A small masked image model, trained from scratch: norm layernorm, depths [2, 2, 4, 2].
Rows from block 5, named by matrix and row number. Each number is 500 + 50 x the weight over its row's rms, rounded and kept within 0 to 999. All counts start at 0. Numbers have three digits each. After the name is the row's rms in percent of the matrix's.
# fc2: squeeze-excite expand (model.blocks.5.se.fc2.weight, 256x16), inputs 0-15
fc2.0 085:521407374497471505501415492475434499467491522511
fc2.1 115:574583470503492506499559509478473494463366548481
fc2.2 075:503412431492492497497413495416485504419471511430
fc2.3 085:402451527500404509490579500490542499554426492463
fc2.4 087:448418556509553492498479494442547509579398502459
fc2.5 135:474591366493502499507535503450553498469476557539
fc2.6 113:509469578487556499509494498390468497562553401492
fc2.7 054:424496508503507496487416503420379520472435488486
fc2.8 061:504469477501426487524489499418482496393466418423
fc2.9 109:516512462505427499500611510539473497538429423575
fc2.10 071:400510420497470502496435503436437495491403495527
fc2.11 068:588567518507552498494406503486443498473446485592
fc2.12 052:568610440506500513523590489444494518437515462541
fc2.13 090:480579440502465506509540500438611495448469522419
fc2.14 134:610445465509523486502556507381457503526492497445
fc2.15 086:526359490500472499499463501440433500418480473468
fc2.16 050:551427537486593525494474500566393508450544482504
fc2.17 160:457489428502572505499523504577420505530474598440
fc2.18 092:637413487490529496505454492551526507526509437450
fc2.19 093:336558467509470506514530493532531508504489565513
fc2.20 145:411543485503578501504453496464531495410488559412
fc2.21 129:578573451500555505496380494468515498519486428540
fc2.22 102:597448520508437515512376499443513500506489470559
fc2.23 087:559494419509467505499568499462475503439481631528
fc2.24 118:459442511507372503508514511549514499481578445578
fc2.25 092:526493528493506510512601503451534505417431476610
fc2.26 080:504421505506582497492482501443524512457506623427
fc2.27 084:452445521499466505509452499386491498429450465406
fc2.28 125:510624464492484502497570508462531497503405533574
fc2.29 129:588480404494601510500551505469457500544447480543
fc2.30 087:495593406510600488497498485482576503501486526429
fc2.31 082:535437434517468491488589496602506493578488438515
fc2.32 139:547464506506488502497537504493418501562435476640
fc2.33 095:553596411495541492508424496424551502480544493462
fc2.34 073:512625495510564497510573491442528503549428467540
fc2.35 168:503520383496530499501479497445539498414571584474
fc2.36 124:553590443503458497494472495480452503450472601584
fc2.37 099:487522330512517499510525505575450500522526503490
fc2.38 089:458469405495570506500467506415546508421511420489
fc2.39 105:432507508514493499491623507477489494537398459575
fc2.40 080:624429487509459498502549492534563490435558531537
fc2.41 095:586445563500558497489541505515439496515401461570
fc2.42 104:473518508491459507513611505489532503524420424603
fc2.43 066:442429534508438488489516511415493496438429420557
fc2.44 109:424401515499462511493423498507474500540617516484
fc2.45 126:432513464491481516499590508467523498534434486634
fc2.46 075:467457410500502508481498498400460489445459407441
fc2.47 061:518419409499501502506494510473452516409443453412
fc2.48 106:514448565506501493506428498396421501475585459468
fc2.49 073:424543428512525498477607506525586490468563536514
fc2.50 068:469504462514515490505398480582493502553456517620
fc2.51 063:392413507517472512513481510402440499513462457453
fc2.52 091:497481495501515510484557499410419499508475358511
fc2.53 105:563551472500434495505522494429428497522433612503
fc2.54 068:419475572510573509497486498632456504473518465484
fc2.55 109:578471444510553504505449489432408493482598535506
fc2.56 073:595604534502567474494436517425480500525496475455
fc2.57 147:431540426503537498501392491493567504470515480595
fc2.58 074:427431430494501507494411492431448497477436540443
fc2.59 072:427438451503509492478521504445405486527444405547
fc2.60 073:441412477508512505494470488379415503515450466465
fc2.61 078:368478574505574489519469509524479504510542467425
fc2.62 155:464555382504444501498573500507452501577473517561
fc2.63 152:531520396508471493501560502469500502481435626459
fc2.64 071:460473416488504496505465500487428501429441379475
fc2.65 059:395460539495395517532469535493442503504431447517
fc2.66 141:518472520505534501500422506431514507418564545384
fc2.67 082:529446496506445485506480493557579490507460382586
fc2.68 134:521474460492528494503523499380560501492591477405
fc2.69 088:599442546494551489503454510583466495438502568557
fc2.70 159:533428523499475503500562490585430496583416455473
fc2.71 085:590534483500493496511461507528430498567472396583
fc2.72 082:489379464496517499507402505461419500462559474483
fc2.73 064:510553532521548474503344497524554492556505466476
fc2.74 099:476413589512482508506501507476464499551492363518
fc2.75 080:424429394502536494503441499445465517446425503503
fc2.76 111:462548490494437496488629502529529495423476460575
fc2.77 080:472421382501503501498441500426406501484482471510
fc2.78 077:589513443509434502509559506592506496515575423515
fc2.79 058:436405469495523482499470497443449484496444405424
fc2.80 114:477449647505487494498428491469487498508453421510
fc2.81 089:501514596498480491514444502504597496428496392519
fc2.82 087:532444416499465509508425501424468500403490490426
fc2.83 071:534540461493383503499516488456482493521537386433
fc2.84 074:617517488498499494489452494444462512425488543605
fc2.85 146:619457456502471496494509497424605505492545457519
fc2.86 096:524528348501518499498562501483547505554440501546
fc2.87 046:421493537487419494510523498578480491549568394515
fc2.88 173:433567448494520496503480502439575505400543574471
fc2.89 088:384514466507511505509476500478451500412443408545
fc2.90 130:415402568499441500505486506499449508498526521605
fc2.91 111:569472426502490500503445492560429510480609434480
fc2.92 097:524545602490529503504528497437571503446415503422
fc2.93 116:570486504501537506505449504577457493570445420594
fc2.94 093:497454387493530510504460505400477492416479555465
fc2.95 091:533532494517588501493512494442511494392482597568
fc2.96 093:525637510493484500521503515502513489411454482595
fc2.97 079:521536532511491493508375484448573500539539404529
fc2.98 071:462439396495475495502451485412477493429475442441
fc2.99 089:561522501505497501501417506646541486530493442537
fc2.100 133:491407488496479499503416494446481497437618550502
fc2.101 058:456462450494487486507438512433398508430489446418
fc2.102 083:520412611511536503500452496542446503543492471591
fc2.103 079:526518477490546501504581505566525519578421421577
fc2.104 081:562468550508527505504551507477605498438410569468
fc2.105 084:473502450496418500499574504508559483603461425553
fc2.106 076:487558416507500492499443501594442507512557451590
fc2.107 098:426533512501544501472451498460498495420544622557
fc2.108 085:454457444499511498511516504402440516501404470406
fc2.109 115:523548472504445510514486500497410502547456525642
fc2.110 105:482458502504610506498403507495514499474549505387
fc2.111 103:514568449512490510507535508504430487536435453635
fc2.112 088:495403520515436487475445502504388512428549460494
fc2.113 065:452382433503453532484545487452444493477423480468
fc2.114 065:474383455504548494495437490426424495507440452497
fc2.115 081:451561491494543487502473494485575494570361527500
fc2.116 157:462474403501569498502519501492383500544512570551
fc2.117 073:534420522493498481500482494550425491479477364441
fc2.118 063:631532534509422520498601483457493503524483476506
fc2.119 076:459554551495570499519456511558481506439412413554
fc2.120 082:613459453491486505501503512552551486583398492500
fc2.121 060:444373451504500487488406494466520513491433450485
fc2.122 115:526448537503448493497637508502410495457455539493
fc2.123 096:478428448498471495496416499411450501421528563547
fc2.124 120:475476457501470504503402497463581497464599422536
fc2.125 106:517523432506563506499561501403503502447581589489
fc2.126 127:534388521502503506508609501483424499565446509527
fc2.127 093:441549510502403501501435520491602506473498537414
fc2.128 116:571468526495415499518538514588481490506384468463
fc2.129 086:531399448496505506500423504429488494427524475409
fc2.130 164:472423497500421501503422502496495504456623518440
fc2.131 076:525371436504460506497451503412458502452508510449
fc2.132 169:471493424497561496495466494463537503470586552379
fc2.133 103:527372440487440483493542500568467503535571474527
fc2.134 196:495565355499520495499526500442544495468537576491
fc2.135 093:615520456485476492500419499566516485524532447588
fc2.136 059:493437435510434493493459531465393526453418479458
fc2.137 092:425517465487513504488550484604473490565530434593
fc2.138 125:502628454501526506494410488456530497429519565512
fc2.139 064:442406497489487503520517505420419517439445423470
fc2.140 102:590581463511521509494504498500518500582430404547
fc2.141 081:492411444512499505496480488470364497461460426482
fc2.142 106:465493369513555484496479493481545492447542603503
fc2.143 106:455576436502585498516417499493576506460422496516
fc2.144 065:476449440488504510504507513395387504516434447538
fc2.145 069:446424398503457494518484496417459496471417470465
fc2.146 091:476623415504464495490485488549585493545530476544
fc2.147 105:553478561502391497503531508558511506441431409497
fc2.148 088:555624478489502497492435504481544503443552584463
fc2.149 085:485627409486505511493440499523577491474464526547
fc2.150 177:470484489500508504496522496504458498568432444655
fc2.151 094:459533454496528497501615501505380506527558458474
fc2.152 086:426439501500495510482454503457387499482402448469
fc2.153 084:451436480496544498502460507566510491529577366513
fc2.154 122:545569441507520502502426499494553491489559439384
fc2.155 069:508440421501453508502425502424414511463475480420
fc2.156 093:507490562502513510505494498388461491466568570397
fc2.157 135:516515438499503499500434494410559497417576584490
fc2.158 141:532383592500505497502503504558537496532481418438
fc2.159 113:533584520506507515494385509475556496460497558406
fc2.160 081:435583536513537492502497509531473496470366570484
fc2.161 060:519495509513465483489636507446503508536392512556
fc2.162 092:571569484500416503494622502522480501488511430544
fc2.163 097:522453532494468505507641511514550494451418475550
fc2.164 065:480477497497478520503492513484423495506365384502
fc2.165 145:498522435494477502493444499545419495572476489630
fc2.166 109:559478547506473501501478505378542502462539524389
fc2.167 070:503399454513478480499434503503382504446454454467
fc2.168 068:593519527489517482521376509575464492509426506534
fc2.169 102:556462551505457490498485503559546503508522351451
fc2.170 082:474430422505485513498464496389444499430455440475
fc2.171 065:593394508501522507495523512399450502493492572526
fc2.172 137:497473499500552490501441498431548502454556594392
fc2.173 096:402519513503626512493518490533476506533587552520
fc2.174 124:512484434497488496501494499610483498607487398522
fc2.175 118:569377521492538508501550503414509500556539447470
fc2.176 074:476611443511446496516466479546477511546487502617
fc2.177 068:519452476486473505502504501373396501475416463505
fc2.178 116:468597429504589495500430491474482494457539463425
fc2.179 085:623514422502487503492442494527508497542535537400
fc2.180 147:479501509501461503505569497512522489555416422628
fc2.181 058:504453379510474499503486491411470510455427446445
fc2.182 105:530492434498544503500488502452382504503475434393
fc2.183 152:432512494501558493498420505509545491463538522359
fc2.184 075:505508417501438508508502509408396509474427442514
fc2.185 064:461500510493511499486653502543477492521549439574
fc2.186 101:524442468496420503509486523578532495516561405587
fc2.187 064:484398409501509494481443492409448488504469432482
fc2.188 090:589513496501454499505558504407509512481427482607
fc2.189 081:464428500487531496482527492646522494501537417467
fc2.190 131:391494520493454494502405501512521507479457540610
fc2.191 140:510582514503456500516496498468535501503490340554
fc2.192 090:451569504501546514486490497442465494590514597411
fc2.193 070:482536361487430514529524492583555493537470504501
fc2.194 061:591507506507561507519473489366549513487556456529
fc2.195 096:495616459504503496481476489477537515436550564396
fc2.196 071:473394489489432507514490515424399506514452436511
fc2.197 053:572537598483488483508417523505398496488530436490
fc2.198 077:496473525498527490506515501459368496528389436465
fc2.199 102:570443629510503490499462500400548495468498483491
fc2.200 073:468435420496486487510486504504407498523393426461
fc2.201 127:450438453504574500503397495505575492469588515474
fc2.202 118:477535461498499506508561493507553501505357511598
fc2.203 092:447503544492482503503474494458522502463426597625
fc2.204 096:539458535498517503490427496356418506467513471493
fc2.205 122:452453490500488495502496502486646497466516509390
fc2.206 080:407503407499518497497468494434477503390437495516
fc2.207 064:487435448491530487510407513426480517386503494441
fc2.208 162:503481500498463502497424495610504497531458434614
fc2.209 080:493530576500457498501544509440476503556419459617
fc2.210 113:396492551496488489502395511538546499405542527496
fc2.211 099:483407468504535502494493505412426512399444500455
fc2.212 072:550470579511416489511576515399532510561513474534
fc2.213 072:497482432508412501497484504451476506407432398482
fc2.214 092:449512425486496505503543496386576494449555553545
fc2.215 090:496618542507534501494454507449427507443437558549
fc2.216 055:465407460479506518497408488445427500472448418480
fc2.217 100:429489443498562506498567494426449506610451489522
fc2.218 113:582412477497439496497476490455465499469610504435
fc2.219 059:379479435490525496489512513406463489443456479441
fc2.220 097:540446386498475503500481502442438503443518400473
fc2.221 080:493452508490502509506494495414387502467382454505
fc2.222 076:491512623499551503493461490458469514476469477375
fc2.223 083:455445556501458507506564503495419505619500458558
fc2.224 098:468515446497553505512604492534519500482540476634
fc2.225 050:415613432503575503503520539548482496563530521496
fc2.226 093:546463466508509497493497494504534504414582640489
fc2.227 079:558522471495566507493489500518645494423501446479
fc2.228 131:545570435504395505500569501513464506436525536574
fc2.229 068:529470436505571518501463499504592513500570488617
fc2.230 067:477388399512467495515451496423456497471490449461
fc2.231 099:497492525498432497510557510523396504519402410543
fc2.232 117:588444480500506487504475499410582502543508395512
fc2.233 093:509443457501468515520503498449572503434585384483
fc2.234 092:586506480503585493491547493475506512449516426615
fc2.235 071:490416434496488518536427495410476499420508485422
fc2.236 116:410493504500537499512418499575489485540457405572
fc2.237 065:470423421506524511487399511397500518457462502460
fc2.238 067:663546467490510497506532512520546492566464476492
fc2.239 097:417590543485510499492399485515559499436446509539
fc2.240 080:472514603520509500506525496366491493423557500500
fc2.241 117:493476496507451491503584491550508498577466402602
fc2.242 147:509527402505481499498514500397543501442538603534
fc2.243 109:467540381506540504498504500544470507605483465578
fc2.244 075:424576442497514492506561514503507495438386554531
fc2.245 083:634472474510501494499479522503583502457492503396
fc2.246 128:460427567488418503504535506535483500576499421583
fc2.247 087:446426585507475496490489506528485506485621438439
fc2.248 144:497410525498494512498497503525397499575599439477
fc2.249 136:592367477499512500496519504469473496510588450472
fc2.250 115:466426414500495492505404509418481498445423490480
fc2.251 095:497554551505487509509536499411382500469482577562
fc2.252 122:629436460496552496500414496460499503512522428482
fc2.253 062:507506441483458492499592520439580497548418522575
fc2.254 100:482590427482575510502393508495568495453490496462
fc2.255 134:425551469495497512500515497462553498566394559586