Weights of a small masked image model.
Model: 0.579M parameters, 32-pixel images, arch efficientnet, depths [2, 2, 4, 2].
Training: soap at rate 0.0023, 8500 steps, batches of 128.
Rows from block 3 of a small masked image model, named by matrix and row number. Rows with one number belong to one channel. Each number is 128 + 32 x the weight over its row's rms, rounded and kept within 0 to 255. All counts start at 0. Numbers have three digits each.
After each channel's rows are labels from the 100 images, of 14976, where the channel reaches its highest value: "place" is the part of the image that holds the peak. Only what is clearly more common there than usual is listed. The data: capsule endoscopy frames (Kvasir-Capsule). In brackets: how many of the 100.
# convs0: expand pointwise conv (model.blocks.3.convs.0.weight, 128x32x1x1), inputs 0-31
# convs1: depthwise 3x3 conv (model.blocks.3.convs.1.weight, 128x1x3x3, trained with AdamW), a 3x3 kernel
# convs2: project pointwise conv (model.blocks.3.convs.2.weight, 32x128x1x1, transposed), outputs 0-31

convs0.16:173120120187100171084088144145111132111142116156131139112157180071131144189132063162111114161155
convs1.16:122128165126064137159156171
convs2.16:185196131133078063106162145098119133129088108106136112178133156106110086079102161100129164142129
place: top centre (67)

convs0.106:063130231138093159132128109151135115056141137133154162140126128105141101080113118151156133131167
convs1.106:145102120198104110130092161
convs2.106:104152156213103143139096090117091138094120134124136078146112196089172135113151112098174160160130
place: bottom centre (32)

convs0.115:086151090108156116138095100196046152149146108133068159131128152188136119120101108130116110085142
convs1.115:166112130162072123184132136
convs2.115:123082181160148163091166151108172207088118090125141115147129143089135109121119118107130084173078
place: bottom left (49); top left (25)

convs0.124:119085118127082106120171227117116163145135124109118168119094156146158132052147116112128105160161
convs1.124:125151136169159181140172160
convs2.124:105124142203092102156084167175081152136125145129135084094148188155183122142116089111140127130088
place: top right (31)

convs0.43:118093142099114107087133127097114213125116083147098117113091092035137120087107147147142106103111
convs1.43:123112139130117201125149182
convs2.43:144112153207093117150107141146139115085117153101170136108124200183161081132120090120171133150092
place: middle left (48); top left (29)

convs0.70:124158125131120085066088125102144122108156105109089152155067133123203089173141102188119095134114
convs1.70:134091130098193098129098156
convs2.70:137130128077167170151081088134113163135165130102150210205088115115100151141137157139112112115150
place: top right (30)

convs0.76:101133190080130160144065137135119158155138148123070093140182162154109124137149124137098070186137
convs1.76:147089100206115134139131139
convs2.76:122134119129114096121176118078114178145141081165127134167080129129092112116099124202205104090133
place: top right (37)

convs0.90:135119165221132152116156142118153172040113134103178139118162089102118117112160120113157120136156
convs1.90:135178139157058126147142140
convs2.90:166113115114127121163051064121099125143101143117106085151100138150109133077103067081098106148088
place: bottom right (43); bottom centre (30)

convs0.42:085138155159068125196133137170124156077125142217093172143118103112144113158123128097114135147121
convs1.42:092108165109135113112195100
convs2.42:142146142202114105137119107079113098151113098141084087130106171152117161104097166148208172144137
place: middle left (47); top left (40)

convs0.41:159113144082102146128094116134173168098146139079096109046123133200140162107084096131124166125136
convs1.41:121104112130160121201086144
convs2.41:127148101137157165141050069125137101127102158085125129168113157114082087181076108123147128113174
place: top centre (55); top right (33)

convs0.55:152109116176158100101118126152118133135179153131108131144199183149083091085166192143125168117158
convs1.55:135125171079181117126159096
convs2.55:155130108120143129138094132079090152122127183139141139118111204152123121079047113140120150192166
place: top right (52)

convs0.37:127142139135076089132141096151130121033103144124197175126105101138096101076153131154113081124131
convs1.37:136155185118091113103082102
convs2.37:140121168166075136107083151140138177156132133077159078146081158092148158068135141119176095108107
place: bottom left (58); bottom centre (31)

convs0.61:134140131138078161092181089127167095152106137154159133162124192194133078121119195116144143114118
convs1.61:153112178132090163145153176
convs2.61:128132184153183106200107143082117161100139113108079120133125098098123172174110064147158136151128
place: top left (28)

convs0.2:090115093114071133112112191131146106144079080149166163093087099106133102129056137174136151130130
convs1.2:116091123081115177099165101
convs2.2:135179080121127109149112093146141116176060131149103194151111135120096124144057132150173103115086
place: top right (99)

convs0.56:118119144112096135124171127106125098101045175108076061091123106145163080122129152095163137120167
convs1.56:188151191132125154121147132
convs2.56:149134142159136086182090115080106101140120133091099137117133122116111223173103150131177180154113
place: bottom centre (63)

convs0.7:071136179114163192156098093156164103147141155101086135173139159140102101084135110183130132083119
convs1.7:117111188099128078171135124
convs2.7:141075140199120175092069146134192156095101076124156137135118117114156106139098120088110093096130
place: bottom right (47)

convs0.5:132077151146145167155105126095158161141090130149089123067158168122170121129100119191155166064148
convs1.5:145115146109089107178174168
convs2.5:184169152208128121181156146146143134140092143152209122124141111133127094157136130084159151131166
place: top centre (48)

convs0.116:121139106097181077169123129138151172139120115085170102167151121112117118129150171077220139124100
convs1.116:140115084115081108178138168
convs2.116:186138142154087140087097089133093118160129091140120177091089106107127093129126125178080115161199
place: top centre (38)

convs0.10:141102143146112088066133159093088101174103126139162112110158063174101058125105148138154122171122
convs1.10:119110170108095200128138143
convs2.10:122134100102100151090144038116108140105126163141114134145211144133070150112141097133113077120087
place: bottom right (55)

convs0.48:100179172130150113146103133142150100141048138096064080171135138109117084116141093116119173097096
convs1.48:148110110178106072165105143
convs2.48:138156114182133129097093112086151161153074104069162156105117143130196142128149090129110076132180
place: bottom right (47); middle right (32)

convs0.83:097152134110081099139085169170169123042125113117157119106173175104147110099130092161168127096110
convs1.83:181138102113179097123131084
convs2.83:081129157187076124110099075120081124126125187136150125200181151096114152112135124097120120144160
place: top right (41); middle right (36)

convs0.21:078112165148136075082111134135121104133121158121130121109212091125117100119155203162080122152100
convs1.21:118101175136071145137107173
convs2.21:163085121099103127123099107115094066112133140082115074132103155115091120079113057178158090106116
place: top left (62)

convs0.32:089157162186111118120122137132109054113099163181145139121201172145153139139104131125091126074104
convs1.32:129116169093088175126118176
convs2.32:184146131149159140174145055144138150179112173110178065145087138144105101176097123151137127134133
place: middle left (59); top left (28)

convs0.9:074115191112168126139111160065133130076080125175132111141158152141129058102150142089119140103148
convs1.9:167108145180077144145094129
convs2.9:191149151141136107139092147158145181122129166096143097144071178121195112119149098163166174153132
place: middle right (47)

convs0.72:114115122165127094118143072134118139137132173094081162117162166111111057108213143156116154162147
convs1.72:122134162076093156112081156
convs2.72:169074127140173135128081123108090098132162135088183125140059198104123109139128128067131136136143
place: middle left (58)

convs0.64:106193239101090097100154125149112151087169123135086110111137121152119075124129143127121118139131
convs1.64:147176140154093169109100087
convs2.64:092151124108097128125110174087107160118143154141191101140088136123115188095064121197175144121120
place: bottom centre (71)

convs0.108:130107126064074156147141108146090119106159183100107136134185106094098172176082117150097143120173
convs1.108:107187135168099146108150088
convs2.108:159115115174135061112163100087137165180109091141114153112103153149170117099144126119151168181064
place: bottom centre (45); bottom left (43)

convs0.35:086163158090117118099094121159099102136091108149127140202105173080146086081123093173168143139113
convs1.35:127192133108095091103098101
convs2.35:155108134142074113124128167153073088094083146117087079163093160074086105148088124166128105127160
place: bottom centre (59); bottom left (26)

convs0.117:137144115114163125075137153134136140106161131153191144151115062160123127188071156099197143147156
convs1.117:139098114093072152155173143
convs2.117:076197117089057133083140125112114121177175118112159122136117090161151155115093124125096102178109
place: bottom right (83)

convs0.40:154130104124110108104149200111157097123162143118197186097127135104115177132171124147161196156136
convs1.40:118106111179113170123081089
convs2.40:118150174164063104119110069141073122121130144121114088148120166204089178119119110135166156120138
place: bottom right (72)

convs0.39:124102075124075150075143116183120143113175146106087099070182101116094143109077121099121136144159
convs1.39:110181122149121142122195157
convs2.39:177096131197115069095128137092164137133112145103143125176095174136174106134127133152136088135055
place: top centre (64)

convs0.101:077162163147102131152110163170140139064150121144163119130206195134157137092111097150150164119137
convs1.101:047133150114131134115124087
convs2.101:150138203175074135129095078116076132091146130132169113159126175149089154151110149130167175145113
place: top right (88)

convs0.46:157158100149097114137094148169137115054118127132126109098089113161097049140099062121090145139097
convs1.46:105145142199094085142125125
convs2.46:136113114092184180145108123142126127189123156077159166102080144120143163067138117126069130087099
place: top centre (42)

convs0.123:140126150100159152172118121110080129149116133113148170132051100204073161156125140085140120086153
convs1.123:154165199122089128115110122
convs2.123:184131143098128132151118116098160121085104123143120091145179080106134158121183131201155178147073
place: top right (97)

convs0.113:186130103105147157187141149147095177167159073089131102113193132131113178138106120104152101141090
convs1.113:158124137143070124170145178
convs2.113:111098164159126129106155095099155145096101064155137122152152092125107109104070090212108159167125
place: top centre (28); top left (25)

convs0.25:137154099105142071095138134097128136064134063140118090180149176117141065182136140120088125120108
convs1.25:160150146152105077164174141
convs2.25:156083176206088108161114143119076117130152183077119094091091156118107127099135105105160156120136
place: middle right (86)

convs0.110:077121068139151097112119086088127142081128120128184161088097166162121165133146138074143082139080
convs1.110:154157168087092098107091108
convs2.110:140164147097103075145118157169101090155106118090090148125110124201082092146166066124131157134163
place: bottom centre (64)

convs0.85:157107157141149146198137147126107076090135108168101049076051119130131131143153142150146127127141
convs1.85:124094082125105188120170132
convs2.85:101138069172074085150139128084055144146110119130170203147115126139097126173105121160122120121130
place: top centre (64); top left (26)

convs0.49:136159121209125091155074193156093125119105098106179132147099119150126104112098098161125175118088
convs1.49:135151115107207114118167136
convs2.49:131129104109108082078127093075079119170133121134155098115129147132070101097048172108158137118166
place: top right (97)

convs0.120:159153113163093154128133093105070168124154146170142136148144131159104134161158065075127051121160
convs1.120:135130140103078202133131109
convs2.120:171136149109131067094097170098142149149057133155157140164150093097158113154144089131085176112087
place: bottom centre (38); bottom left (37)

convs0.31:124128128092180113106130176071129132101154131145201123096141107120125114103137097098188157106206
convs1.31:094102136076102167122175136
convs2.31:119168156089138145101116152082115055111112128117120151174142128082085128138077161110104086181077
place: top left (63)

convs0.118:115135097127010092099117150152083132168138140111141145164122112142137141114159174159155122147175
convs1.118:124112141132097183106072162
convs2.118:181165141141129146113132143177134157097119100144092105088218136166090148143102143056151127146120
place: top right (46); bottom right (40)

convs0.80:179111163093100084106105128114098040114141097149181120079171158106137182125107116144127117144106
convs1.80:150148165163080148163140169
convs2.80:113122159217136109142152109102090208146096150087114133122123167115149078145131086148138179133122
place: centre (37)

convs0.89:075157165160117121166121143145122159088149111136180144131154226139146142099128114152134183080149
convs1.89:150088170094111127081089141
convs2.89:099119150200094118108092040088061150100125144101138110149125177140131148130117130107164162142121
place: top right (86)

convs0.34:156133132144090141152100093151172162172222180095138080091140150094139146130102133151123139160100
convs1.34:115204108135118121110171149
convs2.34:091087152135175140137124118049062145127110117144144112122069131145084093161088124154165086129095
place: top left (42); middle left (30)

convs0.51:189181114177125185139149056141125158147134163161107134115111144150188168108112108118133121081149
convs1.51:112122148090113195094103153
convs2.51:166175110139195106195155183116184132155131128161141100151128118097096089185142145137131101148118
place: middle left (83)

convs0.8:042134145109159153137140055121166135088175153099165156132136168138117134119155073154129159152100
convs1.8:133155086148134091087093171
convs2.8:162074123066130119160129106096074173140167128082177123129089094097063158112124144152118147151109
place: bottom right (74)

convs0.19:160154098088110131111124154133205125120179151048083072175111125112122132150097145159134142144104
convs1.19:114119148105084185077120136
convs2.19:131115071132150176094087095101169122139149119132094135148155157169140135056095154069113184103113
place: bottom right (76)

convs0.86:168125132143198145115096107138126162139128079078141156133052101143071156144116130064140108100112
convs1.86:161161056100122141142102123
convs2.86:081094088121144186102116112131172094126210122132139123138109158176124159147190141112112125107074
place: top right (100)

convs0.73:088140189146076121127108126180137135066174145133136135141208173148131102078133134148162155127125
convs1.73:150148083093088144161137173
convs2.73:132159131207065116115081073097092144105098151106178120183163149129126162151135139125152102149142
place: top right (79)

convs0.97:106168131139178125174127118130144160108127134129121147094082075051164069104153151102079098109098
convs1.97:187154157150093117172136145
convs2.97:136093157184117093133145113088096156127131160117141114139189175096147106123138092149170177211126
place: middle right (30)

convs0.127:102106117128133147100079178119111101156139088117199119121167109148139185179133147142095106171063
convs1.127:148119168115052145147119147
convs2.127:131127122141138148114139122149212118102130144103141152167236131133091099122117109195149145149115
place: top left (41)

convs0.112:110075162078172151165152056080109133107076139129104100126074073131097110120130112100118118151128
convs1.112:079113171114144116170081114
convs2.112:109156090096134128070137128102077116158067110131104113096169100178193143113129171142093148131175
place: bottom right (30)

convs0.95:144156076184163176113132145161156142120129130144163132126158182064197100119079168132127126138108
convs1.95:096100140094090162164145172
convs2.95:156089160176132125156151095108151117172116101146128147138127050148064115157172088076088122152136
place: top centre (60); top left (29)

convs0.68:154125147091141140068119087054084120090103131186116162092159122147123135149120136169069090137152
convs1.68:103141090111188110107084108
convs2.68:117118152043124100141084107127082125165163108140104117123153114101130190062120114160077123152162
place: bottom right (54)

convs0.26:146129083116104136104116097088108161076171154119144106183096157178072099168153071109109123156151
convs1.26:127166146182109185111153121
convs2.26:190127122145099087139149147130112111186083132096131114070060140094146127120091183145153156091153
place: bottom centre (89)

convs0.53:089136135149066120067106198134149114090188105105181156152148151087120130118173117109097126113137
convs1.53:150142084141137093082082157
convs2.53:100122146100094143175123140102078152160138116099097129039096125149095143111083109132168168128067
place: bottom right (45)

convs0.50:115147148080101098156121156127178093096164155128105042120152171162154138109162126156172145119076
convs1.50:105139133106188099162096090
convs2.50:111110143132108133120142087118038172121201098083114189147091160157123161108132110101135151142113
place: bottom right (33); bottom left (25)

convs0.88:054138128084113150089104138076130100124109102151080081164142094117149097165124184119133100179155
convs1.88:080151148106132137153070091
convs2.88:164130108088129089120124126076094176165111105073097049123115104102112116146076133139072144125098
place: bottom left (98)

convs0.84:120148166120122111141104144165099122100154177158145110150171232127116108125183165153174139100124
convs1.84:087096124111169124127142062
convs2.84:111092114182079119126109037101080148099122099112128084165081160153128149123127160123145172139107
place: top right (87)

convs0.12:158113131111155100139126169052099136123187181157167129112134074107100175150129133085172100152140
convs1.12:112109193116140085160094135
convs2.12:174144156140153126104161116127111147126111089209159097189094094094125086131173140157184157123146
place: top left (52)

convs0.27:130030106090118137125137120083160148130089111111198136045145121106098122134128138129161141138112
convs1.27:112088149128084176107114174
convs2.27:147106150199132116182132115126143095118109139062123094171151157143155136105094133199158142177161
place: middle left (80)

convs0.47:115178130154154124150128091097087160166167145166135100150081140119125141111140040065125163091122
convs1.47:151131194099083100114107136
convs2.47:200164158081146154096158120203128083104108145164080155145154100163145106149105140113094110109134
place: top centre (44)

convs0.91:103130115070149185105110108147141137098097134094062168168148171108182109118129154191107115156110
convs1.91:115135117130138096118067191
convs2.91:121169145098052200082108103122087116115138110088114121117121123087094078119096181124096109132102
place: top left (40); middle left (34)

convs0.99:078126182151154157116106122114135088081070097145132092118105125056119075136158071115107096131139
convs1.99:090083106107177108123098096
convs2.99:065123109112092126074103156100115071082121085155093121137151117162109173068072143141152131135144
place: top right (97)

convs0.87:177159088163102104089106123149187068131114090132191155156063144141099111109110109106106125161125
convs1.87:179138106184152145106167121
convs2.87:082090158132110171100090130108102168078138139110110084081157153163150171088151147115082177147093
place: top centre (37)

convs0.29:094142226176123157139139106134126119096100108125118098123165163141140147048123096136134179110158
convs1.29:166128124191122158171139096
convs2.29:171171095192083126101133080123103181125119117113189118174117155122109129175179112105101107104110
place: bottom left (51)

convs0.69:089067107142151173138144121124063148127131134108140136150169126139168169099130068060177096110113
convs1.69:137128156157103134161171190
convs2.69:187117149167090083107143141112118146111145076112124094135109124066130095161076180147105179144172
place: top centre (34); top right (27)

convs0.28:114146123133200092127158157085074084112137125165147140136086096155132104117146044137157153090111
convs1.28:149173145156100168159173147
convs2.28:160095098162069175105161094164102153144111104121100117110126142061115091133099164100080152180147
place: centre (34)

convs0.96:092111124111132068190118131075172143142084102107128108106088056111119150175136102145126138107074
convs1.96:121131120065105186105130154
convs2.96:136115104146102144192103108105105111093123122096140156159162155175121121139098181150170165207172
place: middle left (35); bottom right (30)

convs0.98:105162159113184103178100128124157108173105146131059189130124162152129125161106088132103151072096
convs1.98:132120158090098136090189104
convs2.98:162104055134184166086103069169163139146146118141117090161106081135113129109115142105138134078170
place: middle left (41)

convs0.94:161132174157218132165075095108080149114140113154137143122120088126079116110133091085135118118177
convs1.94:126093101135164179137082095
convs2.94:173156165137100125079111178151100162040145144121157150119148141088136095150113066111109144094108
place: top centre (64)

convs0.57:147176123153112085096094165124148113102188131108127076136176212157144129120146122126162104086092
convs1.57:098152126144168080170095101
convs2.57:128121150158072103166144069101059129159119111131117181154083167150087151073117097130140150156115
place: bottom left (37)

convs0.24:166067128128071191139157161147162151142123162118079153117104091176122104076153120129168112160154
convs1.24:124109171111089094180163117
convs2.24:107120183136180163176078139153070165110115128157174085131100133079148122166155161122151173119140
place: top centre (53)

convs0.52:109163089092122106161138114084179125140122088193131145149082146145117138113118153213164161167133
convs1.52:082169131133091149166099091
convs2.52:160149155093195114101106118146089100169081138139158101157131102097154133113077190085087162145129
place: bottom left (29)